A small masked image model, trained from scratch: trained on retinal OCT scans (Kermany 2017), 64.5 epochs.
Rows from block 4, named by matrix and row number. Rows with one number belong to one attention dimension. Each number is 128 + 32 x the weight over its row's rms, rounded and kept within 0 to 255. All counts start at 0. Numbers have three digits each. After the name is the row's rms in percent of the matrix's.
# q: attention query, key and value (stacked) (model.blocks.4.attn.qkv.weight, 384x128, the q third), inputs 0-127
# k: attention query, key and value (stacked) (model.blocks.4.attn.qkv.weight, 384x128, the k third), inputs 0-127
q.7 103:129119114132118127120173189131213117131077148079078108121164167098099128208143155062115138152116130118076118120178177049121096141152087152162148125104158101109086189118129123114085114113150114120153128144136114119139099141095065133143124158050161174144164157177124098098123080127099160109123147079095123166127106157107141137102150150148069106171140142168141135103170167042127159096150
k.7 114:218122106058180161184188189140100176161108147116140150118142106157060159156083122155100096084138117106196104085103120073122080133140126085125113134139165139137144094086185078115177153175145142156119127168118134095134166136112126135129111199111144141140167173112139115145126075125099167091123076145093165144133153145116149172118116127104177143065112149133120070153090142094128115078150
q.8 105:130155085118059129139098100081120126089144133111163010177130146168127146127177080138095135111148146115137108146134145171106094142088093160115174145104149207132105142151125138150166079170096109119156163164114137107158177171138085110128119105129112106084133137166137131081137109120133153143112103097077064194163118183112119167113099132171111138140151124066098197127166127061086103134080
k.8 100:146129106128163112181123120114199148112154121058153122087112117098129129144168148169133155078186139123122085177189122112136094123110108140128182112154167069114133138180138185137107153190100032126155070148117143106158133186093121169188134150083154121062100110124167137110145056113121147109087105134148129142113070140129173105136108127060124127137103165144119138110137142111150121217139
q.9 097:164123064079110138125127171147111148138077109117125113097147140094214122163185118068074148096178107139123050101151117137096114120100093110077172156138055119117165094159125126117198139083157174095140160094098130130140124162141164091138154132107114116132135150121110068104131159055194146149131085146152143101155122180110100122093085086140153185125177137149139115151085130068116103119163
k.9 081:122158134113127122125132164151140107169090125121102126146066136120084149094125191119126109120084139115093204131148147141155114093155146129155144127154153066096138238144156114103077203163109033101060105036181109126120100108111131197052117155125127093147103151095097104169143122136157124125071157105118153121100124106144106084135135105116115142079108131115116176105147108094135116130107
q.10 083:140175180138092130159071103187100086079173061145144078165139173182112125094070137132110155137137127124130151093116123149143104166137159105131111119123121153125144155198116106219109095124115114110122148096154136095190112154116073153168133113167090140130165125140143136112099094166179100182148188144141164116187179119146117115126096123071149228104125133167113139119188081143142117117138
k.10 079:140161155111150128111085201105108147126123107079127132097111205163151137165159123163071119111169126151101145142171107197147117130105123154090183147140132186090159090157133129125110149064117173140119123135050140158135167172157094119166145146100173097154101120125172088073066163183141124136169107043155059090132076109129118091108139136139132158151125169172147126127116125185121131174097
q.11 097:113114093133046093080158141142151104140106125128150155116145139128193193126131115147102120122151174142087115119130079103160067139116173127138075098086115062161175134132146136142091124082093182118098129110093158131107159084129090079172141111102129160135106044132122185152157131072062156142183170103116116194119135066072202132118120117175094129107145113160151130128129171121088131130134
k.11 094:102147078131153134103114134104161114095134157145163143168127090156085222136052114118152095115148121183187120179078149198129149130116167160131092145199099151103083117151125193061124073146119165092078079146135138142092100109096147139085095178169135110063174179142109147166092114145129158140113171163177121161116107147142142103127116098119149136139158111121132099121091126128107118058147
q.12 079:107163149129141119107112133152110150123170156137162084133122070092111122149174067165076073120129131095135142128124160112071139093053129189173118124114140133165131120055102118124140077117133126151129095137093134197144141153100129163159115173158164129137111125172149071128081168094150168116043074122123081109109173140144094095199156147168114062125103153106122056087131084155124142166105
k.12 095:131096175142081103168098128122123141130152139135175168140137102080150083166083153099130148124182141116142079100136179173203087109120110108157141178125148156137183118067061100116080158110104114124112161193163154097154114127057125135105158169079159154127101130118115134176113191108186104097083090116106167190139127147124120155121077073048093138125116106131122114137155139152172172100129
q.13 112:097142102155182085136087130150167086173127129148088127104199122183106127117137063203109162093175108141129104074189157125115113162193103108076143124147128116130069106142109081147112112092128130094095112159129106106088117157167112154190118118135087128084077121159127106169108201157131101143125147127181144072088149101210129091164137183144169174114162157125118140156100142116158144112142
k.13 112:128105122112121157109115115156089118142140156097085087135111171142153090098112222163132127124152098173172106127104197087122123145165091135165083103167068163147153127068094111166153149115105141061131127119063099159118138126154113157150077100154124151207126171139107158142131153137154104119121126159124109179156121116108081139060048097120099127090174155121175038103096105138127107091111
q.14 107:150099179145118126130121164124125091130199088178126199154103094145087139111094133136169105127119105108161166165226132164162095180169174096133104171086128150131093211092126148121073145082113134120096112098150133147139091080102120116147134135192104162138111122105125152085138154157094117114110152164156143102108162100101114090107162072122087182192091124191154135159125133132153097116194
k.14 104:107098154105107115102076126127073116172111126082069089175096154129065136163105200145140127143112122102155145088089122181083128160113108137146086139123177148166145101103137131176142107106135178126104157133101152124105135136133154049090173109227110129114105140157112106170115185155086091147139146110120161117224178148165075111087132150115189121158163143144118105168142130144126101083089
q.15 091:117102142181197179097117153171071121112136124128103136124161109141126125104108178075166020096156159038171149173190110149117117115133122153144065140137133094169158161123108178113094178118138162124138130089113189119135158108103145093142158064125081139130090091144139107108142131180118127093096113122137138114109159110154133138117162177100155129187097144145107090097190124120107096101061
k.15 092:131171152175165121105118089169096137138117122144160148176146066076165104089102152142156121132135127153112110090087109183113107123125147140135135182146128133055115088136188138059055099155127147140189141126132119105130128108116144102170072148178130098156137135054184090154112119142140141161144136124046158070143151077085116073163110190094147157099120150134065181116119146127157113141082
q.16 111:154091085131090125130153120131140139106137134104156128174159138214076112121122176165153158147131109139116159163144156151100114114108171099130186118106094150129099124163123093091151167119169114068123151130147173144108149118132104094132119181098145083119152138107194073100091118046126131085077077131135136102127109142128078109128025146093195167137126127156137123135053061089149191119094
k.16 103:117142141107065107162077159145060148148108113143120138135112138098183100101089168124126142124150130123174122070120115077147179141102098123112102121127217103113123137126079135169101212118124068105147147131148110129158137168107083167133110158135151179145146160133177113157121139104167138061093081034106136149064119100141105129167158041148084149112077124149096144107152094119177115121125
q.17 087:084145105155118151135120120102143109171130122192101130111125118032156132133178082123144131114126154102173162039137098159087142089070061187115065130145121126134122137117108159147131106130106123170158128169138094091144121113127111154182115078154089102117145111186159141089107066149098078220118130162129118184130170122135155116130184097082072090105097128131113101121167161145113132122178
k.17 087:129093085135154119144143121085160135117132148116136158178098104101091150119140068161136134175118159064112125214081187117109074116126111171149147092173103154087118138134145108123099096098104105165109123115146110162124099098157193067155121097110131056120085080079077113112153120132084133104119101137142138147148178065134191175143105148153189092166186124171141133167173164156070108141114
q.18 104:160111171127144135123143165119134123115148116147131178161156111131091172134121139183125126150095132100112148121111063078068141090165129139122112135126112141078133094203147114103133195112176127147142124108188164088150103043115165176123128094164127183118073170158179159171109074143159077129159163104122165112132187059064179156101162109103122150048140110153126141170129150136113091123129
k.18 112:078116125156148189050151182083150144115064131152134149080122131092077131150150085088117092148151103169126122141107140175099121104071111116109101139113116172074117130144114138067138106120166168062149131101101129113121111068171103131079153104152126178090188149117122175119159111118103078123139156081136129135186107098077085084159128090182086102119150116167137119103169157182105103066153
q.19 107:133127131112142157109103128154145089110171081117112148162118094130073132118161089110155057144152102111210088096151103137127133128179120155202136122126119114112072119161124164113064101135155084096044104107159181095114151132138101153147114150171085177151188102181109126066096065113101166050113112123140080147098113111112102140094119157063153117096138125119162078142168152133132108143173
k.19 097:114134111158121107087103130157155099186105097099126138137094108149085188163104127104190141162142100152151100060101125168143098176137150105120077155158099129139117110095143147120141130175015136100169165126099115085102132171151150120094103084179134165163127126112120143172136113103042057051093105083155129171164109151130117188088137136158148166078107140148092135164132133117145098101106
q.20 107:128133144128148108178109104140125151126151138137098112089106158137118104076145139104166095086093140081142185126096150202095125131068136194161117148158091169148146116118057199123084123119132096173137132082110108159132120169133198091078101147168157115081144095138110140065136068147110081180118136177147117185149166182109084124160130181136100110126110092113155120145192102163075107109100
k.20 113:130155137129173147143100063151129100168132138128155144132071126102138149081142125126145184114152106141052138153147149142105135081174084183081144146172110069106135173132147118101123112108116110189184139110112147121126081144146155147188170093108107020075130085155143125115137113205130120194161145104132122174118104135086108097137111143092148153172118109144082179095150159127158105208133
q.21 103:133173147121157155080091163107159158146182111132139190085112088085163148119114084133144083114134138113093123132151167138141110117161142086134084116123171139142096177114137145131133102152141188135158181122115139171190119125124101093143088137100117061151119093132133158101184182167136158142186148132066129150079103072119149122073178156103219182172149131106102203111088163166110109122104
k.21 097:133150106185152102125118085125112104131130137127143145085155143104107117075115150075075150189160116131119103164145108099095162135071174156169129123044109124146129069106112195128133129146169125080141123133079118137146121164084190140148131127159140126093085183097115144096146068125136125134194123252148195112102128124146124126147106133113166117136105137140119102105184076102064105169163
q.22 106:117126141098108114142164074152170144098143143135090095161101133137170221089130092177053174066103119112127144133104089155125102106078123111138098093165122115121167108155141165159162130174099098192159194121164141073100169145119115107142112128119137103105123101123088143118154118164142149209084120087121130145098143146082123134177076151127083116084101170171155131078150071121061169155152
k.22 105:121088169128090110186124144114155146107095163111125167162103163127082101159149106115127186113151115116094117172132079086190049142152150190098155069113079106111089155162147139184119128099131128113172067161106112102114142145090154113120152135108141073059085134134159125125076133152181147140078101147123084123082120110058194074125114103164099072087116105112121137123176117119151177155141
q.23 098:140136150182125159190132066138184083114174100121111179123091079078145154125171145148125119126087111115143173080093134131097095073175172050175123132049137173093159120141094136113103109206109188114149164144180084175170119136099090106147104159217154108111090113124098142101149110137102167108105120104112145101086147107150119118135121177080148113112118142145120160172140113121135162117148
k.23 085:154142095151100117066116143119090103186125123140082123172123140092098106125152143116173135140133125131125061096075159117123096158108145174143079115165136126093123165113121126183147055128130132073237150151056130126111106145081163149122141082112094173119108119116152083123156114106120109129123100099066110178080143156168145100179126115166142072164097202157136139061153093174114149149151
q.24 106:176060106094216106096139138089127133132124153153128194136201062126108146132098077083133165145123128098175129143102136131121155140126134099076096139135060163141124147104117150130162131102136064061170123097131146056119111132162077129108137135142110132143125158143184135111093064089137133148099109150154146126066117121131145130134090140112148189141130092211146123064124169102150136086192
k.24 095:092165152106044110129115144098106150083116115140095107101113136178152071124107132124102120097137150080165177120086116092164047169155138125167122139161133150065113100089118120160100167132131167067152096104149109094138151141159172111091115121191108077152135196142116099166135119193122101112085085129178200117088122118168120166134167142155160073108144136147126169179148157095179135163162
q.25 099:139144131173144125139110110170160145136131129166132074076115143051151135173110105050112114090131121100132146162073168132145152128139133151132142138161127153119150104108089093090094097138072079188145079087126113136141102171088110170214131113104129149116189187125162063128100099139078186177108172151187152140194107146129097105168103118141095124117071139194127094155134102150128125142166
k.25 099:172152111142094130187117101174058090139131120191118158180113123149106179188100126158128176129094102097090166176094173096174108156147066061117175152147126130071130111109095154104114138109108198171096130183139164082115171128175156140143169101141094095139135071134128093106133159157176119141151084149136103141183121147155158119142098120147134164126079048157163125127114134107103124172133
q.26 103:147179119105098143142142130114152120094107133102145082179135181158091144107135152139092145095068125149145107068111111104072151098150085109180203116155149141194130102178165097108134152133137129097137172124131116108173159144149152117138112137111121170122143098171172159129071149099126131123060110114088024112184114156170130157157082103048108139111143131144168101110047152184148123100137
k.26 088:172130110134098118127136140108164069141052075084105150137141139132139077165120097102114136099088076161167109156136137148124113164111145117154172113135119128135114112192147106150127155123127088171210142114132146144093111196131106150091138150088147089143134148117139134166140157094129104054070070039118151111088140087178093121128082028123132154099156129092172101143146124187162156108095
q.27 096:167067130119164070122113099115115123076049205106140180140150089123101136094076160087126088207127154101170122149125138163112093093128203139064105181101129133114099184109087144104153121091082116122103145186124169152117145089142115064077158131111137171172109125109113142145103144108109151079118084102058158120123107121115107110131144128155180114116143078158160106106150142114084146116089
k.27 084:085173104123109107085133090122137128119117103092117073076093015144124106159165110152129118126112160126092133070133074154160134189136161108080081116188077114105130137099197147144081138178120136119148099130196104124169170168087122089138098133167178124112156165123140094140166139140100121157090119115154183143085137164135149118145157172100120149166082177165066145128126169142145096159162
q.28 102:110088147133218091177094095119132143119137088114138120096163144115107122159163134172115174081090122108125104128099168083161105102139137079164148133180171154126155121111175088118148104187084199143108104126115121114101147166119148133068122170103203155176122125112116167146123160134147100095189120169083095170174128148161032173126106127128157111121097175125149137147090131055093144107117
k.28 103:112133097131100189080130154172158130123136134196135085088093247154102129101124138135099122115073132093120079112152125082175131109149110105103119133150144124096098112153159170152169137127171134138105112128040052133096128116052056175119114106089127153107132100084170181125101126099159106129123164147134079108099119159098120152145115080185114141125055104145154126097144097136145147098126
q.29 095:159114122078168193103100167140142210178129184110131187052095113104161132159163099106094120137127151137113151124095143118076129141128059129071143129163101169167167145126112172078129157137117136121141107131103185116132147091083211089109120131114088174105177171098163093159170117106146190130124092130114129107099120132094164127056181145093127136087157118129124072136121147167127102133167
k.29 088:105146115154145125148168093142103130127148147138063104143153039115127144101128067042050158211118107111167162104103132107138141154105181111167092228066117087150139136136183111093090141119119073057150162105167099117114116108117111138099123138168108084129115127114119173096098094175123117130136137125198135150131154149148117132161061132138135122102109106118079172110155139158103147135122
q.30 100:133103114126147105152124108167144169141133154120195180161083142126044100136105149179140144090101039100133097150130171157138133101125118120165174100107133175117134083119082087095127159081081111129198172101104120151122145146131166086155193152118120130136144145137099147142053134118190105131118065127158128130088102119111066107170089132181096144132174173163109113142082094193107138168127
k.30 098:127088177101018118165121121155108096169153155161122134136121141102145101150138127128122106154102124089152115142125102126140145129132121166142081152158163127127157107150075102174193143113139096157065120108136139145109155102119111184190120070069091095074081114097207132050106190149124101089053127153137183114104141152115082103140135097153128141119175075128161169138168145105150114085143
q.31 110:100083127130113144171137113226149119130109084129116111103119131102141139084151165059185129144153136190159111118188076112125175098091130066133139105149106056127137124125124111123106092112115090120140156123122117123062176135153160100150140122064163163133156085146091106113129169109094077168123135155137167158119100147074123144161175204126148097121071184126182114101134144187088181147152
k.31 100:126207156125136127173114124177108144122117148125175130189104079119086149102111092148139119152061195138130152121117140169117158070204152144086096089158099153151108122091180135159158071112073167203091137121146121120151128155139131113097096105159156047145132133150110164169126125130163142127143080087118111113068174108131173127154168099108081120104154090058166147118176089127122163122108
q.32 098:112180106120110099127175187070153144064150133153143116161134102097126117067128137097162182104067103132137148089124120127168137118163158162108155198148184158136169094083131099176080130095132097122116119163148124222115109078076089121116115146130068186114181125162089130137165169113124088100128156149126147099113156101078094169145134144127139135146097084054109156108140095194141107143122
k.32 090:156139104142084131126138120065099151094137120102107139100156160098150163209208165165103152103166106109140100055114107132142128118116167163147124122204116134231148156135142121115164107111094121135140089118091144083155140163132118111102136109169176089107084123157088108152203117121065120083117175119157143181188152097145143149148111154103080158177173121162095118136113130112093188109117
q.33 098:081144107159118121145109133124132146112126180101116099122053198159161159144168160142131078135139154096158066130107144172102158113040094151119124149161138130099158115130097140141102176159161166186131147165107146138119128158111175057140133160054162112051125144126107097104105124088154145199155136143138127192090070168112138148134118169091073097073124130180113161122089145164100100123119
k.33 110:112115155106201114179127116128132110093095142129143163083147083081121107083098069128130137125114115145130123231183122092122150138158085186143104109086103096122132126122122132162134173139070076195120117082163114138099151106121116164131144152079085066137062067086123144103160101156166099191128108151104129130100125100116122088118128119182199138148123065111064164141136106119097153135154
q.34 109:161092090110092115126157042079126153124164165147134106178111120205061130100092125134166116099133122152121143152075172168097131192209151158147135091130155193103073100095112098138067105094136099123132134157112084123128097109116170132128164111113127159123164076118096146134133131120065125106111133134134064140130118128148138080181131133173079098141108082084106140151106045185126119109145
k.34 103:101136083119075148133135108108119111123140092056094166121120090092126157099094153130146092146127156099116115148096148147093171090121116106098116129071119114153114141085054111165156154185124132176142115152130191151127146110102083127202105129143060132090100118153163153146176130171080147100159138103197188162145081137107149110089086120111080119179180049140163095168129173176147120107157
q.35 088:173070111122143121105103162149122119136116141124167181153156119092137155149124148099135141103101040059147138112090095081108114049097099136164115140084097143143141094195139115051121137171147098108189127126159108114165180165123135113186076139173123102161087147154153125158048122166145127127104117115136137129162063131119189136106125087080169104144099134149118106178078128071139119173152
k.35 095:130098139121087135090120172140160145155090132185124156114131166107150088132112071115109095113122099093123120136115078118126062182099115127176120135138150144103080146118150168083138080152193112039141196090134172124126069101150125127103128107108161085117127130115131126067160111085141122044067113106112139139127083117135168112158103070157106132109125094170133126082217134139119111148211
q.36 091:139133108125127102093158090089119109130047140161104184124155098124168117160156068175084134157134167124110175153173109132102035106104170164110107101134149119137129137140138141045132108116096182114175143193143122104194107141092136154144135094124180146141127142184134133115119111152166119170124118091057163104164136138134119126061125112154126206105134058165107170122089150071146161136123
k.36 091:144097106102171139133135084126138135091157101064109141126143126155112130088157151113111155135131132137103161183112168116124121153063158098080131105188096110146108183157148150102088139128185107082137139134149056127081154115136101116146086119134116219098179165119091123132088095134105101145120055200155060127115120115079116128157188202117180140152106153120168098078154146172159099152165
q.37 097:159113147104205141079100128129124118133188125162118214156101146083121201147076075088143115135121102126136115104093151166156126128158191094172152158085150172179118147117110126094102095119069102148127079103162150137142109102074120064118124130116139147176098159126167140125115149126084148108088103092106164040110138078172080105136117154140124204129121123158086135102123153121179135083152
k.37 090:082124123155063124096130125111103117122123130095046074168165126093142099190136159176146178132129084145146166091101104181140146192098152167100107159146149126065139115101114141203168138147106194112106114170152089074137197118125131141085133059120097125075115093161107099118148175127128072132094124115081166134203143113129137116081097115177139136102114138158104092152124108173149114125107
q.38 081:148138155100118112142130125158119038178117180104155110104148090157157158134183142137111182091106156150141186099140192165134148139070136129063097094116125173157097100125155181129101075155099151107195117145185092169116095145145108144151144117109155141116128150134144110156153071195153120149121107077181149098167106104142076148104158178119134108197140122092138178132170050148127109129152
k.38 082:162153133144214149151161075195097158097130119134134114192119127084177113067159125159118154150172210101088107110165146117153106117088076125153198151137104168170102146104090094162050100150087104126126094140139154127150161101103108112202120065143082209101133145161125109142140128110114095149106129149132122154125105103153116149101131140113133142169096115122155125106126158183130180192132
q.39 099:069183143169166099059080139135165198117111095134179133122098070164142136097098076077160166144098109149106120135093128111129116066129122097094126172140120113140156120100153103115105112092100177157167120173105195196107086106197138099189117122091136167113120120107063121116163152182131159137172138094115168142122155124110159130077171157095112115105091111136137169167091153133097121186138
k.39 091:114112153143145107103074099137132176115081148112102161124153109091115101138151098105040135140123130133143127156117170193089127071150137192138121131100089105151134117075144175091104105192154135117100096162143168172092104147154156155138131111121090134131096136134079113085190092124051120142134158211081118143129113178136153127191194161133132137122154085132150148098153154111074133052184
q.40 115:143171097129151079116113116158118136138168137157080171098119086179149167068104122132156146094154068149092145112180170149104086143156151040068153162082104111185169102125140118112116087119173153067139118149160090112165068093144125124115117106127096130134065126153114132094130196178179114175139174118140140075113152107093119081115104134155129205147122095173088128137163117177113126112104
k.40 105:131128167096159151079109106149057148142162122102082068093098131044156125120152171106103120132087134143165131116107162178087115104124151214133129160088089154161162190084146107151127134114088108032119144072130122160084135128148106126160166115153136170105108146137122115161157135203157137133181139122115160116144150152090059100090178165140096111138160131155168149103126167180146165121149
q.41 108:130087146179159078126038077156145118115162114099146104107160121085118159101103153177188099137183101047116111130172108150103123131131101078115180101093131115116145128224107105124093139109156074156122132114163140106103135163149105152164138130081061141176077155166109055096143105085116098129108119071133145129093101080113133120149080115099118158119129166112091120134119107111088181141084
k.41 102:123182123115115155151137125121085112141105184155113167084071110104165113124101102145140094113145110137138082128079183076116105099112114147170086144145125160102104038076121129091169186099139102079110171144132142130210162152142118150126127140112133161119158146081214126121098108132194141096142097093086113115153066161078109124143155090211110121095103122163130103130152135183074115085116
q.42 092:147150126125110070188138092088141123112116133162156171145156158150118125102122131146132159097137163163137184062118189135154154137095133115082111114158154142107103106126100119146144154168156092155086067151104064098133109160191053119130110145116154131203084143141184113108172101121126121170145166130154152171122139162158115100164097160156146100173182139083135184164161097100155182091040
k.42 090:119148099128143156103121127164124182068143144124078124156112158133191116085052077139135128119194164135133081179144149062120187122120065124114117100165145116116155167083098104165132174088098094154147089118092129127105151114167097131160131178045140125136160130154214100101183142115101170151203118111175110095090148135131137135130163133149103090097110125140128178148082140130091084149113
q.43 101:169156153142104087077120119161064111067138082184089163115148121151151179130148158123143121075113163151117152134143181089097119160097155078159127126086130133158151200089161143168079101134135147157130141114130109164132109137141089064165081190136132098153123108126140120162133063156120148204153177157109130209152095123128150135149132148136111185123138134175100142124136124109096153022150
k.43 098:144140057156152095113118126127123160119113090025156118202139159129110165117053122114159114122144158123147108168135090170125171139175120158105133143091146090093164144094124170124156119091136174071121080172150119173172127139146141094128137154151172106127138156150090113158138138218129122182190105120096118146123077157153135095128124089156186162199107094118099086133091144168127072150117
q.44 108:169084093121171106139146162170092137135116146110108125105130117106094159176106098129091144114100126073128145168106114122161161082128188153109127141121116159143159068114114110113086113189163149103113089051107121103112136154084127118155112150097148143118141226134127155117117057167144095123134136154209132148131136132103103132118055161133150064158158204142100078120168078094126079059164
k.44 101:164118143129110128133122164167076133121165032183143121186157182178167164171103104134096117096105145107103125110123068101201125120150097112127134158134161166117088177131141157149128065103117182127086155120110076107112147082144066143147084088187132096109145115133124145177175175132106068103123155142121158142163133139123120172147160133200094096107098117132113184101134145072186120110104
q.45 109:149107141126157125134122070117138177159135127137159152127103102120067118143131095154187133154168130177151181168138158136123165176154163185218100049191116121152074145150115112094095077135107110138102083100124162181114131102154139096183189147106162113170138104130150136125148158090108205149120126091126127152149110135110151138139096145107095165114117096090141166205143093173124145092054
k.45 102:129142083130054115129120080173142104134114165158108181146114110091132193096109117095158152199183125170113088113123183116130182084108088126103075175103180101133101091114079128132140177136070147114158128188097162092124157104120106153128103146144124189139162108128157155059123092116084088120183084131147180148073087124066146133111134106128093161123099114139118083126113165190139106148126
q.46 110:089128113078109102088101154146144128077132144148123145130127096134119176118138069183128098141169136175182166138104128081073114150082187124085068180079116086136109147098130118081124112164092097106093073122158177082156090126103188107101135092147128097119080160140141133218091148172107143135171173153088140152106157117100084141146159115149089114180163142182107111153152091106113173165149
k.46 116:065091143113152113061084135085128190131135136116144079166151123099127138110084110138156129174134125169170085148096135238141114118130099090090141142140085177110175134151074111153066118114123131069060146147131118109121114101084095068115160099170122153068087096202109159097135181127104119121128145129129099153152154136135125113140123124117126109090144097107112114130037175120162157129181
q.47 105:163065115103147137167132142140140155153112162109108171083075139192119169120146179153139103064140103121103140145100122130061142169159109064116132120143183178095157109189121123116143158115145171128123194089074139131142112103083144088129141080058076162110162152123157176150146165139199097125175137178139127070132126165158087095102132161163090134121141179136130165082090093135135138129170
k.47 095:120126177092126207133160130114130102157164098131097123074142164084082074070119123155119141166090150114131123140137088109153134058149116128102117086104101133109152150156157061128134133115119119166133099049160089092164144078102069131185134137163095066115127110061157142085119189161102127170150169119166098113150161108153103053133105163152144139082167114090138171174145164105163115142102
q.48 104:158144100104104091089127140094160115116152102154141200121125102160132137080134140130162116105102112084103138091153121174207099089128157121143120166142158179098127083106123164122098131086153150101142210128205082144128125152138166126146181082133120146185145154157172149057099107131173113115135124165156143073073112164102062132139158152144136175169054119134123089078165156144163098180142
k.48 099:124115217132128094101102120125064093071109106110106159068088117135127123118180158188154115102149143061136179111176106145129151115103150158139132128154136114152140200098121110102171118139162130109126139063102137074118128143110087118101109091178184137102142128060100100194158095138075132125075136158120137180138143083152175098120155163151139153108175090148096168141197115100125181099100
q.49 096:126112125167057134198112066115127130073126110167115111152145104154126099155167165090161124135110145062155166156107123083136141120106129193183137151058157160117145209114141163080119103139163155145127138191104101143171132147135129150100098057192132163124081131147142143130137116155137075105106128154110154180128168215182125125121098102096144061102151091116083139134153107097164129100128
k.49 094:090144117120128156113138108113118131130145089130112131133088117193162100147087126136195110097035177086092126122121179096095104095124115112091204090157101136117123158171163157127081134143177062138183176096123119193097120098144181108139171120122081118094126102108133071091141092108102126142161078103124109084113110122159139095200131187124161106159102149149147150058154139117156078164102
q.50 102:104111120153170131137128119096187121171073097131081112145167124088106139105201119112119101094150167086134098051104178160066157149160100194106077114177156128138136136123103117159092169184125120147139109152171174132118169090178132122172145118134087176154097105171151125062171125103094100116109127124097129096120139115098117137116181217138118099121159174067081095138091093152165136121141
k.50 097:120112151167184124188166080123161150094145150155087157106092111087165114111130146155125157158128097133161083124105143132076078113127095113129069137181072110067105157064167092080125155135091104189195118184117099129146107157146159139183110087133067136108185127084057120098137176103092146092101133102172115139158185148134142175157091136148121133078170162121128123105148130147136103162107
q.51 101:135094168164133138109120141163116108122111167137114123113149123140178114196115124116098157085105122109090125080134139103088059142121174149166097119207162171124078176093101165157118155134036129094123137097098119162150184146091104168141118111124185104142166097123213117149085134080126167136150137123114102160170106195105053154153116130170167144136102162171148142092075157116153111100085
k.51 104:175136157148163179143133151126121096143110113140156135130127131133078123118063152136098131112139120125143101136147122142214119087114095105127177158127108131077094086071101093103190153132194176149153062151131141078101149141087122163110169206122182146108125167106124128100085205132178177127119106127175167144074141135115124169138083117102171122147109171109133126136080058120129130215123
q.52 093:133113152093133112132137162150131165132096140173122203153144158110089056143049086126102110153123096146180110136077107069068119069147162192150177145048104140149097130084098118134144156119146093117157107135100116215124102098078126158167138178135139173160134110150110118140130167120119133117088115127128120090069127134135180152105173105121130127133185104076085154150125193141186110120144
k.52 084:097110098150070123128152108104190138199133109148140123104129129166114156170095108085154094074153122141153123067117204186072119175137171153128059135119126087140137123071085151166131172085186132083119157134167141127136103116142136130104139128104146103125136182136146173121188123083099106101099141093142185170135116153112112189124068141094077114164156200138134125141175130119120075072132
q.53 095:087151168152094074136101093095130120099110153123120136131210072169120200166163172088127130179126184105143159128185169060152077099101107145110113183121091103143141190143099139118110125089139149087107147139118192104134091103129128080083133126136109192129093140156108120104128164089099123098141108128030172208138187121138099129112104108123112134128142103153177156132110119170127137103138
k.53 087:090185101117133092085133142086100211140109160085153123141063085085141147104123117132094150053070143148107087096069165134135125146097128122126141169128135179085168117169187128126122144134118096082184127155111085164168184150110125086093178223128131157119151183152109133147127128133130076167132125103143142146127115115130116127170148104120181180104127130171123070117147103152108084066149
q.54 095:080140118129144101053137143163155175130039129118129155113087118128087129169120080126070159094139118138129143098051096103094096173106153185102076118151090120181122108161171160141111100169122155125134100147091106087136109106135139091117106179129212130151204141118096129122153170103133132170100189065112137159099131151121147101115129193100140111068120131106114109073111103167139162122084
k.54 085:201081196135096133132091115127128165084141138137120106139207088108158161082071111121076141136126159127120135095126144078162123124115162106119099196102115077127104107085096082080131113101171147111164117127128114187127121123126169074156167184097127136131137136187093141102210112148126123080159079182141065163132139157093193138112161154138079137115140139064103137085120130134151170103144
q.55 099:108077130110140100132153078173185086177106177076098051119118093102140152101145130111097093130136168095113094152166127171095146144144062126173102104118064097105154132118162095139132147103165152158102159121152133103159131156138091064126201106149152145109106156088098130177132148076097151093134134107102104168105055161137177129137161118150137010137122110160151106123076110101112143126118
k.55 089:148104126107153128139066174147180127175088145141139164081113037211050097110067104148105097115101134094173128139131099075112126109143119085114146109138132149107164116075133111134106087165138112160163172124178141164147099117099180120132133165157061120160151112084075085167105188147183169134120128143102144128106085144165192135095139078119120116106174142074111138116147150157137158118143
q.56 103:159163126072155168093151173123139133073089074099132104115157165144138095178123111152077146119137138111109139133137106111185128098140073135124183094141102115103136068156109123161167135108187086075199188055123109083090119179134068125109170168120115130152174148139131090170103125159203115137199113112130095141186100158124133135152121084183139178157153122103131130156162141145145154119088
k.56 101:198146082128109162116144146153164124163160136149170124071088119207134146153172123147134122053156107123074145100158106094141151135152130119157158088114126113105127118174172097115097124137127130096105093106078126091140148097135082196154076189101226176164149155093185128116113082153141140101115148120155107078069092100111103110096100110109117141066087139113126114175126118077089153156103
q.57 096:136130185130130139133073172070122160112107117068101080128100072150113144155148162131135119161135123071134108108149104125122086186079069174134131151085150124109158141166149142112158106149127162175124143132123221157132139105177149098121105161143119182123117130140110157095094090185065132090059079109059114164150155153153145110084180074079129131160164159163093142134066141116124118093166
k.57 084:122166182159131056138096152079129140148115136075099097160162117154072075087152128135186126110081114100121090130130100114142072171126120079170189131082135116141116107178209200131133105146148089158163189196176166098163123167131166066135143154151139126139097117143095159128144141151145116082091123113082103122104141157118100120148165170168166177127116145156131136131131139113114049093145
q.58 100:105112145139150173177090073078093120078122136141123151141136135154111110112090124090129078148137081082159099174097112081090180164166063141109121116145169123110100202100129140107057167150109127150071109166121131049161100111108127105114085143153137165101128155139093188128153182138153088074100110123091158196131118109175073104106143083112103100146136125096094173081123107154184113121154
k.58 096:115117124059131136149133164112180107119105133113114104150197138123138080114110183149064134095020122098124167104103123111100077191131137092109109111069118141148149075104183164177162131137171119166178168149106121174125155136122136112143161192125158144113053083158167121061127100114114117104155092141152160065175160119141115121121157208152151143121159125103151124171119114116138116159116